A small self-supervised image encoder, trained from scratch.
Model: 3.61M parameters, 32-pixel images, arch convnext, norm layernorm, activation swiglu, moe top_k, num experts 8, patch size [2, 2], depths [5, 5, 5], widths [48, 96, 192].
Training: 7100 steps, batches of 256.
Data: trained on crops of objects in photos (Visual Genome), 123503 training examples, 14.7 epochs.
Rows from block 11 of a small self-supervised image encoder, named by matrix and row number. Rows with one number within an expert belong to one neuron, the router's apart. Each number is 128 + 24 x the weight over its row's rms, rounded and kept within 0 to 255. All counts start at 0. After the name is the row's rms in percent of the matrix's.
Before each expert's rows are labels from the 100 images, of 14848, where the router gives the expert most weight on average: "place" is the part of the image that holds the peak. Only what is clearly more common there than usual is listed. The data: crops of objects in photos (Visual Genome).
# router: router (model.blocks.11.mlp.router.weight, 8x192, trained with AdamW), inputs 48-95
# gate: expert gate (model.blocks.11.mlp.gate, 8x96x192), inputs 48-95
# up: expert up (model.blocks.11.mlp.up, 8x96x192), inputs 48-95
# down: expert down (model.blocks.11.mlp.down, 8x192x96, transposed), outputs 48-95

# expert 2
place: top centre
router.2 097 [121 140  98 130 120 130 114 161 129 128  88 159 109  83 121 137 167 120  81 120 164 125 104 132  97 176 103 117 112 132 112 144  91 138 146 113 142 121 102 171  91 116 119 130 152 121 171 156]
gate.0 105 [130 145 155 164 147 140 104 145 123 107 138 151 111 155 140 137 100 104 134 137 142 155 169 125 105 126 129 131 147  94 144  88 157 153 116 133 113 136 114 113 126  90 155 118  93 127 118 135]
up.0 108 [142 149 144 138 180 126 156 108 137 112  94 101 102 149 142  92 139 153 116 141 113  90 103 145 141 127 128 129 131 128 131 118  94 126  88 148 157 114 113 131 178 170 124 133 163 100 153 142]
down.0 102 [124  95  82 118 136 111 125 143 109 132 126 166 118 160 127 114 153 115 115 123 131 128 124 124 143 130 104 130 134 117 121 144 146 114 107 108 149 106 120 104 108 136  93  87 140 117 128 144]
gate.1 103 [182 126 115 102 124  94 147 128 123 157 197  73 132 126 129  96 112 138 114 121 114 121 126 122 122 164  79 122  96 142 118 135  99 109 131 161  86 136  85 121 133 115 182 115 125 125 137 106]
up.1 101 [148 144 107  97 156 131 123 119 134 120 115  94 121 141 132 163 110 167 144 103 169 135 146 122 138 166 163 127 155 121 105 112 126  79 141  99 180 130 168 141 135 138 102  84 124 145 105 120]
down.1 096 [153 156 108  74 159 151 101 143 122 141 125 123 119 140 123 148 127 149 110 123 127 141 159 126 129 136 116 128 153 130 137 159 107 163 149 115  98 158 161 129  85 120 138 119 124 162 121 153]
gate.2 095 [ 78 138 106 133 161 150 149 136 107 130 176 118 114 109 124  86 130 146 120 117 135 112 134 133 136 163 138 106 142 124 126 145 120 114 145 124 120 119 176 101 155 141  90 142 118  94 103 127]
up.2 105 [143 117 130 114 149 156  95 103 161 172 128 132  70 150 146 140 114 154  99  63 154 122 136 138 129 141 144 177 147 136 141 141  99 112 109  87 131 142 136 139 122 144 133 165  89  88 112 155]
down.2 099 [119 118 177 178  91 121 154  94 138 113 105 141 157 149 136 143  96 106 140 158 143 151 115 150 127 147 148 128 138 101 136 153 121 166 163 145 155 123 174 145 116 131  94  87 118 134 167 124]
gate.3 093 [123 133 137 166 137 139 167  99 109 165 126  92 149  69 137  93 125 115 115 121 160 136 124 128 106 158 102 148 122 111 121 132 148 148 130 143 136 101  84 121 122 112 136 107  94  98 109 144]
up.3 098 [ 99 158 121 127  93 198 116 137  91 144 140 189 143 104 113 130  61 129 127 133 103 123 135 107 128 109 172 115 116 163 146 126 146 116 171  82 126 111 105 128 114 153  88 137 129 123 131 126]
down.3 099 [150 136 165 126 110 119 138  84 140 118 115 163 104 151 135 118 123 137 116 147 141 156 126 112  85 155 143 107 166 111 159 128 155 133  92 113 106 173 124 138 133 113  80 103 146 132 121 168]
gate.4 100 [ 89 121  83 135  91 156 127  84 164 142 171 149 134 153  76 115 128 146 124 165 164 164 133 106 173  96 125 141 105 202 149 101 148 135 133 100 129 126 117 134 149 114 137 109  72 147 167  89]
up.4 095 [117 134 153  96 138 123 153 133 124 116 141 155 127 135 108 131 148  97 144 143 149 102 154 113 112 138  94  94 154  60 130 139 155 147 127 120 121 115 132 121 144 123 107 134 167  97  81 124]
down.4 103 [117 105 152 163 115 104 100 128 129 125 141 121 127 128 107 111 171 121 116 108  93 138  90  99 153  91  99 135 151 127 158 100 141 133 142 143 111 127 121 126 115 103 150 151 108 141 127 103]
gate.5 098 [148  96 142 125 116 133 129 140 121 100  94 115 134 142 125 129 165  96 113 115 138 113 108 131 135 141 156 180 127 140 115 149 137 155 125 157 113  94 123 118 154 123 151 116 115 123 162 125]
up.5 092 [103  77 103 131  82 138 126 154  90 128 142 110 151 143 105 133 145 128 149 159 157 122 145 132 166 104 137 174 141 137 100 154 127 139 141 129 109  74  63 141 107 123 162 122 102 137 113 146]
down.5 095 [119 155 105 125  81 132  83 169 126 147 100 121 126 133  87 131 116 168 110 107 100 145 119 151 123 138 176  93 119 129 121  91 132 145 105 147 115 123 156 109 107 119  63 145  90 130  76 115]
gate.6 103 [121 118 135 129 100 142 116 132 139 105 164 127 165 162 140 136 126 124 137 129 102  75 113  88 118 159 148 122 131 114 123 158 114 155 100 119 113 126 178 135 127 178 121 169 126  95 120 167]
up.6 107 [100 133 165 115 136 119  93 147 159 154 116 130 168 155 147  80 128 106 126 107 140 120 113  99 124 154 129 123 176 115 106 122 114 135  94 116 111 106 168 139  97 140 115 117 154 112 120 128]
down.6 103 [ 87  98 135 101 167 139 153 122 101 140 162  94  86 132  92 154 132 133  96  91 141 154  94 125 100 161 111 141  99  97 135 122 153 171 128 159 106 123 121 126 146 115 188 107 150 164 142 132]
gate.7 103 [174 144 115 128 122 127  90 162 144 102 162 125 160  88 132 155 118 144 150 115 102  88 147 129 150 171 142 121 134 146  96 132 115 107 145 107 105 151 120 145 180 130 127 153 114 119 105 136]
up.7 101 [162 168 180 109 138 134 149 159 151 102 163 143 123 143 110 134 116 106 169 102  95 104 125  96 135 121 168 110 103 120 115 126  87 117 139 140 209 152 143 130  35 131  87 118 110 104 135  95]
down.7 098 [134 127 138 116  96 123 123 135 130 126 141 144 140 146 171  93 134 154  90 127 136 131 110 170  91 139 135 134 109 128 113 123 215 122 137 128 132 161  61 113 151 122 144 157 129  84 135 140]
gate.8 097 [132  86 113 138 107 122 109 150 109 148 105 140 157  87 101 118 136 145 173 138 116 152 102 143  87 130 128 123 137 132 128 168 109 101 136 165  84 111 102 121 121 126 119 134 123 128 198 150]
up.8 100 [101 153 118 132 126 132 127 154 124 101 175 105  85 143 124 129  99 110 154 121 169 117 164 128 110 173 126 155 135 117 109 105 138 113 110 106 142 159 133  96 106 112 149 136 115 136 106 116]
down.8 101 [162 121 146 129 128 126 145 169 123 131 145 133 130  97 122 139 156 139 147 130 140 118 108 129 106 137 142  89 143 129 114 118 153 136 154 137  92 107 119 147 105 144 107 121  87 111  99 159]
gate.9 094 [149 125 154 137 127 145 150 117 183 142  87 156 100  91  69 132 120 147 110 114 199 149  91 137 118 145  96 154 136 170 142 127 130 110  83 123 140 106  82 146 117 131 107 148 108 142 131  91]
up.9 089 [124 155  99  91 150 133 125 125  98 107 124 106 127 192 167 151 111 117 104 110  94 108 160 115 145 100 143 136 126  82 102 148 143 174 106 103 126 149 171 146 142 117 110 129 154 132 112 118]
down.9 098 [128 166  89 139 145 111 130 134 120 110 140 123 101 153 146 143 121 104 114 136 121 114  91 130  71 123 151 149 110 124 100 130 118 153 159 138  75 133 108 137 117 169 180 138 112 118 117 134]

# expert 6
place: middle left
router.6 097 [153 100 108  94 167  92 152 172 129 109 124 146 113 141  92 126 126 109 158 161 135 147 120 105 140 161 129 145  78 118 105 152 128 140  97 112 144 129 124  91 168 101 110 128 112 116 130 161]
gate.0 102 [148 117 118 158 104 125 121 131 106  97 157 103 126 113 130 131 119 157 105  99 141 123 112 144 132 149 137 106 130 150 129 141 147 118 130  74 110 100 157  87 130 129 102 123 112 153 145 130]
up.0 104 [109 109 154 156 173 122 148 143 131 151 124 131 104 128 141 153 106 132 111 115 132 136 155 124 139 183 114 138 103 137 164 142 129 146 149 176 122 122 118 107 138  98 143  97 128 104 148 147]
down.0 102 [204 153 147 151 137 141  88 149 149 159 107 111 133 119 131 145 124 137 104 114 127 123 120 150 155 147 100 135 168 113 136 156 139 119 116 185 151 137 158 112 150 118  97 128  87 119 109 106]
gate.1 094 [165 185 139  91 103 105 136 160 120 139 169 171 167  65 127 126 111 141 120  93 137 155 137 124 106 128 153  96 131 130 110 126 119 133 160  92 117 151 117 114 117 189 152 132 143 160 151 138]
up.1 098 [116 121 134 157 165 116 119 148 146 159 173 124 124  96 121 131  95 152 133 103 160 108 127  98 156 130 128 114 139 163  88 120 109 122 152 106 154 165 125 126 105 167  90  93 146 134 150 119]
down.1 103 [132 141  90 107  82 112 123 155 121 107 127 166 151 140 142 132 138 116 129 129 126 146 114 121  94 109 138 124  90 117 135 108 129 133 177 120 132 134 135 147 102 171 124 184 142 118 146 125]
gate.2 089 [ 97 148  82 159 105 139 123 104 123 158 178 100 154 171 159 133 154 110 120 142 157 164 135 116 106 161 129  99 108  97 154 144 153 103 139 117 111 133 180 128 117 104 132 143 134 139  78 151]
up.2 094 [112 137  85 141 127 116 144 121 135 152 117 173 107 133 192 121 123 138 169 116 146 118 161 124 131 138 119 100  98  77 124 128 127 143 197 162 130 138 120 156 110 113 145 149 103 114 107 163]
down.2 102 [131 143  85 162 178  73 101 130 141 172 124 118 135  94 169 138 157 112  79 132 146 132 131 117  95 148 139 154  92 147 119 144 121 118 115 111 130 145 147 105 120 125  94 165 130 127 128 133]
gate.3 107 [ 92 129 157 113 102 106 125 126 129 130 131 130 147 131  98 131  65 150 159 141 105 115 154 114 127 124 135 155 186 184 158 171 177 170 127 120 124 153 135 151 125 136 117 112 116 142 127 161]
up.3 102 [119 131  94 147  90 122 100  99 114  90 107 148 149 120 128 161 113 137 141 128 152 127 101  75 122 136 132 156 121 188 164 136 151 138 105 117  97 129 113 104 128 114 135 125 156  62 161 123]
down.3 098 [142 160 136 153 142 117  98 126 152 144 123 126 115 155 176 166 136 150 131 125 165 134 122 127 145 139 147 108 131 141 106 150  81 132 105 126 146 147 123  91 121  67 149 118 120  90 108 138]
gate.4 102 [129 112 103 152 115 177 145 153 111 130 102 151 148 123 178 155 131 128 141 151  43 121 143 177 156 169  88 102 148 110  93 155 138 147 123 117  85 136 118 109 121 103 122 138 142 113 111 108]
up.4 098 [102 109  95 112 141 203 168 134 123  95 125 131 114 122 114 158 177 127 154 119 101 109 111 176 110 156 140 143 167 140 102 121 125 142 132 123  88 127 114 100 131 146 139 118 112 118 112  94]
down.4 099 [129 149  38 105 139 104 137 138 123 126 129 134  91 131 138 152 115 121 130 139  97 133 146 106 141 128 138 136 117 105 160 121 153 122 117  98 126 165 122 121 143 148 117 100 127 151 151  96]
gate.5 102 [115 119 123 158 173 160  84 106 139 106 205 149 119  92 133 128 100 132 117  72 182 166 134 135 151 157 136 140 126 145  94 134 116 102 155 147 133 123 110 116 117 104 119 137 114  97 119 138]
up.5 102 [134 115 154 163 155 126 104  85 123 124 144  95 160 157 134  81 140 105 109 114  99 122 122 100  83 134 135 113 109 119 150 146 136 161 157 142 150 173 148 131 174  81 135 126 132 132 157 130]
down.5 099 [101 146 113 140 159 135 105 113 138  90 160 134 123 158 121 109 102 136  84  54 164 135 137 113 123 139 135 114  82 142 104 121 141 178 152  92 125 130 122 115 136 146 138  84 127 111 120 137]
gate.6 097 [121 122 144 127 136 127 143 120 146 136 152 146 167 175 137 153  88 125 131  57 146 126 110 110 105 128 114 125 102 111 131 140 140 112 121 120 113 128 155 135 123 148 111 138 104  93 142 152]
up.6 100 [112 130 130 121 106 144 122 148 130 132 142 155 121 114 139 136 120 135 154 111 149 113 122 126 111 155 141 151 162 178 173 129 118 166 105 133 144 169 149 136  75 146 111 107  94 141 119 148]
down.6 107 [120 135  99 146  68 144 119 125 116 146 118 125 141 150 155 146 114 140 154 147  84 172 112 136 144 161 128 157 120 128 166 148 112 136 171 143 138 134 133 146 150 157 124  54 118 112 116 151]
gate.7 095 [149 161 150 137 138 151 103 146 107 115 131 141 135 109 153 108 175 132 108 159  98 148 136 116 142  54 161 173  82 109 136 140 167 162 117 106 107  92 144  91 126  77 212  83 118 105 160 156]
up.7 104 [167 120 124 149 107 150 107 146 165 126 103 142 123 175  73 139 123 128 103 106 170 133  83 148 119 100 123 155 128  96 113 160 122  98 148 166 138 136 124 113 164 146 167 144  92 147 141 120]
down.7 102 [140 136 106 134  92 134 103  83 105 116 134 136 126  92 159 145 150  93 139 185 109 133 160 123 128 158  79 134 102 169 154 128 140 112 119 126 143 146  90  89  90 108 152 114 153 123 174  97]
gate.8 096 [141 106 137 106 112 126 108 128 115 135  99 120 141 121 104 150 122 129 128 127 116  80 152 141 149 147 142 155 148 147 164  93 125 123 122 117  90 136 140  97 103 157 101 132 169 165 122 130]
up.8 101 [115 113  97 111 131 150 112 151 111 131 141  96 171  69 112 128 105 123  95 125 110 133 158 126 154 136 137 149 139 135 136 104 110 122 112 142 120 149  88  98 103 156 101 124 184 122  87 138]
down.8 095 [172 114 103 137 125 146 133 144 131 104 142 128 119 144 101 135 142 184 155 109  81 115 126 108 130 142 115 135 120 154  99 159 154 134 138 147 156 129 157 142 157 162 120 109  58 115 139 139]
gate.9 103 [121 118 132 123  93 181 105 148 117 144 151 150 137 121 149 122 111 139 130 125 136 134 162 124 142 116 159  98  86  57 144 147 136 109 158 125 103 121 130 139 102 104  68 131 147 135 142 133]
up.9 099 [146 131 143 115 104 159  95 130 135 146 134 124 159 154 150 133 141 154 129 178 108 147 192  85 124 179 126 128  85 146 144 182 185  84 129 108  93 136 104 141 109 130  61 144 166 109 125 148]
down.9 110 [129 134  72 118 160 142 104 119  78 111 130  98 147 109 180 124 181  91 198 127 171 124 120 135 105 141 133 109 146 126 126 123 145  91 138  92 131 132 139  90 144 179 165 107 119 148  87 128]

# expert 5
place: bottom centre; bottom right
router.5 106 [124 145  83 105 138 155 158 120 125 129 108 130 124 128 143 155 176  82 132 125  94 129 155 124 113 152 118 114 111 124  83 141 160 135 110 185 142 129 106 118 136 108 113 144 131 155 123 164]
gate.0 097 [147 134 121 147 156  94 132 144 126 102 146 116 110 130 137 180 170 126 141 130 102 116 119 136 140 149 120 116 154 158 119 171 127 163 117 108 130 110  88 121 125 103 134  94  96 122 161 155]
up.0 102 [129 143  96  92 153 134  82 136  99 111 142 146 156 151 140 150 149 129 148 159  81 138 159 131 129 125 143 153 123 168 102 147 130 106 151 117 139 125 179 129 150 147 152  88  86 154 201 125]
down.0 093 [180  97 129 109 114  96 164 129 150  98 169  87  85 116 118 118  90 176 157 111 113 131 119 110 143 103 158  93 138 115  93 119 131 123  99 144 119 135 119 125 164 128 132  89  90 119 100 204]
gate.1 092 [168 153  99 105 124 120 112 124  88 111 132 122 138 121 198 115  89 127 122 123 125 173 145 126  99 121 123 129 160 114 127 196 116 130 149 116 134 110 113  91 167 111  90  95 110 114 128  88]
up.1 093 [128 110 139 143 114 119 151 110 163 155 112 146 138 126  51 130 152 143  78 151 156  92 127 132 140  70 129 127 114 162 153 119 127 134 137 140 133 148 124 132  99 167 125 170 180 118 115 111]
down.1 100 [178 114 167 102  92 134 126 150  88 126  72 109 153 126 118 124 107 112 154 101 116 112 150 135 117  84 182 163  74 138 136 121 179 138 145 175  91 113 108 141 110 174 136 147 143 124 131 105]
gate.2 106 [128 127 135 143  99 135 124 127  99 130 118 179 119 100 121 141 151 151 173 126  89 111 140 157 129 155 162 103 117 122 185 133 127 118 113 145  87  92 165 121 185 113  92  97 125 168 109 124]
up.2 107 [110 120 141 151 101 104 101 110 111 125 130 118 116 140 153 107 100 130 116 148 113 146 167 129 152 166 164  94 117 118 169 148 160 115 109 148  97 111 127 115 141 139 104 128 136 112 105 185]
down.2 106 [153 150  72 149 119 152 119 119 114  96 116 149 173 105 182 140 121 123 141 153 108 134 154 127 134 162 127 111 100 147 144 107 125 121  95 117 152  86 154 156 149 126 167 108 132  98 170 141]
gate.3 106 [113 131 168 139 143 159 113 111 127  93 147 147 115 199 129 158  91 130 141 122 120 122 100 167 131  82  90 127 174 168 121 115 128  62 134 114 170 112 117 114 180 169 142 110 156 126 134 120]
up.3 103 [ 64  97 120 174 153 117  92 123 171  65 113 117 108 120 180 133 140 128 162 126 134 144 103 133 135 113 127 140 140 139 127 119 174 147 133 128 177 114 171 134 166 122 128 126 130 123 128 154]
down.3 103 [143  98  74  89 171 107 128 139 113  93 156  32 135 130 146  95 123 139  80 141 111 157  86 132 131 130 138 117 168 133  82 122 116 133 138 135 136 134 145 162 132 129 154 138 113 131 111 125]
gate.4 098 [156 139 189 107 161 129 124 136 133 103 139 126 138 158 106 137  79 164 105 164 140 143  77 157 123 110  95 116 142 144 119 102  74  99 129 144 118 130 142 126 120 124 146 112 154 136 150 117]
up.4 103 [195 136 152 140 112  99 112 118 153 111 130 133  92 112 144 139 163 122  82 102 135 128  96 142  87 114 124 155 135  91  94 140 154 121  97 145 124 123 114 117 153 159 129 148 129 128 141 133]
down.4 099 [133 140 145 134  48 159 153 139 129 127 124 128 130 133 115 123  90 101 143 132 141 131 133 168 126 110 106 112 166 135 164 134 148 150 147 189 165 130 123  97 106 126  86 107 108 128 141 129]
gate.5 103 [142 209 166 144 131 146  92 124 162 124 127 109 113 135 131  88 129 176 104  79  91 121 118  89 142 165 113 118  92 158 150 122 139  88 158 135 134  96 118 115 143 119 141 102 135  99 115 129]
up.5 101 [106 120 145 143 117  95 147 140 129 130 146 106 132 171 147 126 142 113 137 133 112  94  94 144 114 150 144 150  60 154 144 138 122 139 152 146 130 110 109 159 140 103 127 113 117  61 129 147]
down.5 095 [131 121 105 116 130 106 138 142 175 116 159 115 137 111 116 105 122 102 163 121  75  94 131 150 117  84 159 100 110 148 169 155 134 139  80 170 137 153 117 109 125 120  98 129  99 140 136 140]
gate.6 096 [155 116 100 120 118 142 110 125 161 111 118 118 152 176 142 154 142 115 148 144 169 130  83 124 135 136 171 136 102 154 127 164 127 147 156 146 120  97 118 106 183 131  84 116 110 125 127 111]
up.6 105 [ 80 119 131  95 124 191 105 136 148 127 115  92 114 151 169 109 135 134 124 136 140  95 103 166 169 150 101 141 118 156 107 124 127 158 164 126 147 111 117 150 133 114 118 151 158 128 128  90]
down.6 102 [125 125  68 121  84 138 123 155 132 125  95  94 140 137 104 126 154 140 158 141 116 108 135 129 188 116 131 147 138 172  94 125 131  99  79 111 158 118 143 143 150  75  98  66 110 145 134 126]
gate.7 103 [116 168 144 185 143 139 121 112 187 103  83 144 144 123  79 143 126 113 151 141 125  76 107 125 164 115 114  98 181 150 145 127 124 133 127 126 167 139 137 149 123 161 133 132 140 118 145 147]
up.7 108 [111 138 130  92 110  71 150 147 130 104 148  95 148  98 163 112 131 138  82 120 161 177 112 140 112 162 141 117 121  96 126 121 130  96 124 101 110 167 113 132  79 111 115 124 150 152 107 117]
down.7 102 [135 153 119 147 134  77 150 165 103 167 111  90 125 137 156 142 122 125 144 154 163 138 137 119 121 127 113 120 165 122 130 118 151  99 108 146 106 123 128 101 123 136 136 150 125 162 122 130]
gate.8 095 [160  98 101 142 141  90 131 119 162  77 116 121 117 120 141 158 137 109 143 131 116 103  68 119 114 127  94  93  98 130 135 121 176 103 152 179 108 125 155 122 168 109 146 113 118 147 116 129]
up.8 096 [173 133 115 125 124 133 142 125 127 105 163 118  92 101 231 107  98 120 116 182 136 121 100 145 118 174 115 136 143 147  72 119 140 137 139 171 122 141 133 139 160 140 110 125 111  72 138 150]
down.8 099 [127 140  40 133  67 135 137 138 103 142 132  67 119 104 154 130 118  95 123 166 105 159 150 138 152 139 121 149 131 131 121 120 144 113 137 117 150 150 142 145 146 111  87 120 167 139 110 135]
gate.9 099 [ 73 126 153 119 112 155 134 137 117 135  91  89 143 130 184 170 145 114 164 160 135 131 157 103 109 210  84 106 153 145 132 118 135 100 143 142  98 129  89 116 125  88 159 100 106 128 105 147]
up.9 092 [198 145 152 146 131 120 112 138 108 127 157 140 148  95 132  93 124 151 113 136 112 160 104 162 145 143 168 183 120 115 124 124 125 141 123 107 104  93 137 133 179 170  99  93 149 134 142 108]
down.9 100 [105 144 186 103 110 195 146 159  90 129 101 156 159 163 132 123  90 114 118 134 110 125 115 113 102 104 107 159  84  87 150 133 146 112 112 152 134 129 166 134 120 151 156 151 129 103 114 133]

# expert 7
place: top centre
router.7 113 [117 122  86 128 148 110  57 121 150 143 126 124 145 140 145  94 167 139 119 127  84  92 144 119 114 157 170 159 114 119 112 155 129 144  91 102 106 109 155 152 123 138  97 132 151 113  87 200]
gate.0 099 [151 137 111 112 119 112  94 131 147 136 129 148 107 107  76 124 172 115 149 116 166 144 155 110  84 164 114 143 116 106 121  88 103 127  98 160 109 117 148 153 132 136 137 163 139 112 103 124]
up.0 096 [117 131 115 128 151 130 118 140 130 113 117 154 113 113 105 110 175 115 184 109 156  91 151  95 126 164  87 139 124  95 149 113 110 120 117 153 113 105 130 146 148 122  97 157 112 139  89 125]
down.0 090 [103  82 115 115  82 101 136 111 145 124 108 150 144 111 153 128  96 111 168  91 111 135 130 104  96 118 113  59 116 139 121 163 133 120 114  90 128 120  88 107 150 131  99 126 100 127 159 150]
gate.1 102 [143 126 131 146 157  66 141 144 150 104 150 163 125 107 144 147  95 105 163 146 137 120 115 143 125  89 118 150 126 122 160 121  97 106 139 108 123 118 123 107 115 147  71 120  78 120 135 169]
up.1 103 [126 144 127 136 131  95 100 128 112 114 120 107 131 155 106 146 170 111 150 163 164 112 167 151 112 179 109 155 141 156 123  98 100 106 150 117 110 106 142 113 154 136 101 134 136 143 118 116]
down.1 099 [ 71 117  61 143 126 155 106 135 168  92 141 121  91 130 172  85 125 151 183 100 104 102 109 129 151 133 139 135 130 120 157 161  96 125 139 136 133 151 161 104 108 189 117 166 155 136 152 139]
gate.2 100 [156 117 174 141 121 145 112 154  94 129 111  87 142 119 141 151 126 154  97 143 136 152 125  94 135 124  82 124 112 178 126 115 201 140 103 133 198 105  96 141  92 165 122 105 150 113  91 154]
up.2 098 [166  84 175 104 116 134  91 133 114 107 157 131 140 141 150 116 149 117 130 124 105 145 136 120 131 174 110  93 121 189 147 115 193 111 154 160 145 136 139 122 148 157  65 139 141 131 102 134]
down.2 093 [138 145 128 107 138 131 155 141 113 132 156 102 118 122 131  90 183 177 112  65 138 164 139 112 169 151 163 156 133 178 144 153 130 119 122 131 147 182  67 123 178 133 120  95  79 128  83 159]
gate.3 106 [111  76 176 179  89  89 120 137 119 128 105 125 126 134 128 151 135 102 104  98 130 138 126 138 104 143 144 158 134 119 119 133 125 166 107  72 125 123 158 129  87 153 104 174 112 125 163 129]
up.3 105 [161 110 136 156  91 112 106 144  83 114 178 122 124 107 163 158 122 118 119 133 117 124 151 103 153 156 139 123 147 106 104 124 147 116 121  71 173 120 134 137 125 153  96 160 145 157 134 114]
down.3 110 [206 139 158 110 174 120 114 167 123 104 144 132 104 143 147 100 126 151 137 131 137 140 121 157 158 114 130  86 164 131 154 119 125 101 132 161 140 130 129 137 150 125 120 133 136 113 149 124]
gate.4 106 [163 148 110 139  77 131 122 159 110 168  69 158 139 147 106 144 144 166 113 108 153  96 145 112 148 110 151 143 154  93 100 157 130 141 151 151 102 106 192 140 101 137 134 146 179 110 119 109]
up.4 099 [122 100  87  72 157 140 126 161 144 135 130 118 141 169 115 139 137 132 101 117 128  98 191 116 111 182 110 112 126 110 134 121 132 104 130 131 140 127  61 141 127 177 140 116 174 139 113 120]
down.4 105 [184 139 142  91 109 178 159 136 147 120 177 127 152 171 106 157 143 138 133 137 149 140 142 171 165 159 146 115 143 141  89 139 134 138 138 131 134 110 147  98 153 144 155 111 113 140 151 137]
gate.5 101 [169  82  79 153 119 136  94 170 119 137 121 135 112 112 150 111 132 134 129 128  92 100 128  96 151 121 127 129 150 127 123 112  97 132 129 132 147 165 140 112 114 107 127 167  90 149 133 117]
up.5 101 [106 115 131 143 155 138 137 167 133 132 174 104  85 152 119 141 118 132 151 138 116 151 109 134 134 143 148 109 122 148 152 137 105 112 106 143 140 190 160 168 130 149 122 134 144 120 164 120]
down.5 098 [168 133 126 132 187 130 138 169 153 109 166 175  74 112 157 125 154 139 112  99 117 105 115 161 123 111  85 139 160 136 111 145 176 113  88 139 122 135 162 101 131 134 141 166  94 179 127  80]
gate.6 104 [132 116  88 153 148 147  93 151 101 139 146 123 128 131 113 100 145 119  94  95  81 133 132 102 141 151 113 108 151 135 111 138 172 133 170 137 137 147 189  92 166  99  97 129 137 150 110 115]
up.6 104 [107 153 150 117 173 130 145 115 115 122 102  90 125 123 171  74 121 120 133 122 136 162 145 140  92 119 107 122 127 163 109 140 176  87 110 109 171 151 150 161 154 126 139 103 126 132 147  72]
down.6 094 [110 147 158 136  93  82  90 154 151 124 104 124 117 127  91 103 115 132  83 145 152 135 144  82 141 134 161 140 157 103 123 164 100 140 135 164 118 141  96 133 156 110 151 113 110 137  87 141]
gate.7 097 [ 99 120 155 114 113 127 124 116 124 133 157 108 124 153 138  92 122 113 156 108 115 120 142 103 130 175 145 109 130 119 129 102 188 151 142  72 114 119 147 137 160 147  62 123 149 116 102 128]
up.7 103 [121 124 157 132  98 108 133 144 137 123 153 151 143 134 105 100  99 124 179 110 138 123 125  65 105 176 134 114 130 127 129 130 153 137 106 106 129  94 144 128 150 108  92 123 106 101 133 102]
down.7 106 [143 137  96 126 138 129 164 115 138 148 127 154 146 140  70 128 167 128 125 144 139 103 143 140 165 160 150 117 182 135 128  64 165 143 120 123 142 153 121 141 152 104 114 130 134 102 172 148]
gate.8 103 [107  83 105 138 115 120 131 135 124 110 114  71 153 122 145 146 117 117 107 116 141 120 117 160 120 126 138 129 125 109  93 104 150 147 125 132 123 177 133  89 134 136 126 100 170 162 133 103]
up.8 099 [138 101 136 119 149  99 114 125 104 149 117  64 168 129 131 147 107 111 123 164  84 106 131 106 145 153  82  88 127 136 132 152 126 164 152 149 125 155 107  64 120 120 127 128 155 138 129 140]
down.8 102 [136  92  77 121 112 161 134 151  96 130 133  95 147 105 153 116  91 180 120 105  83 129 127 124 119 202 135 123 135 153  82 142 117 143 132 127 147 130 127 116 154  91 169 137 102 164 133 172]
gate.9 091 [147 125 127 141 147 124 125 157 153 119 115  82 144 152 101  81 127 158 143 164 128 139 126 145 167 151 131 114 118 179 110 119 113 111 131 151 144 123 152 117 100  98 134 121 136 119 145 140]
up.9 097 [147 126 137 120 144 132 125 132 108 113  83  57 152  98 147 127 157 136 133  99 168 129 127 118 136 128 125 115  98 169 113 124  59 115 140 117 140 157 131  95 146 131 160 128 110 143 187 115]
down.9 097 [142 111 124 138 121  89 120 164 152  95 147 102  83 140 146 120 119 141 121 134 150 118 121 188 154 156 143 191 149 127 118 114 106 176 110 139  69 121 135 149 155 121 112  76 114 154 143 109]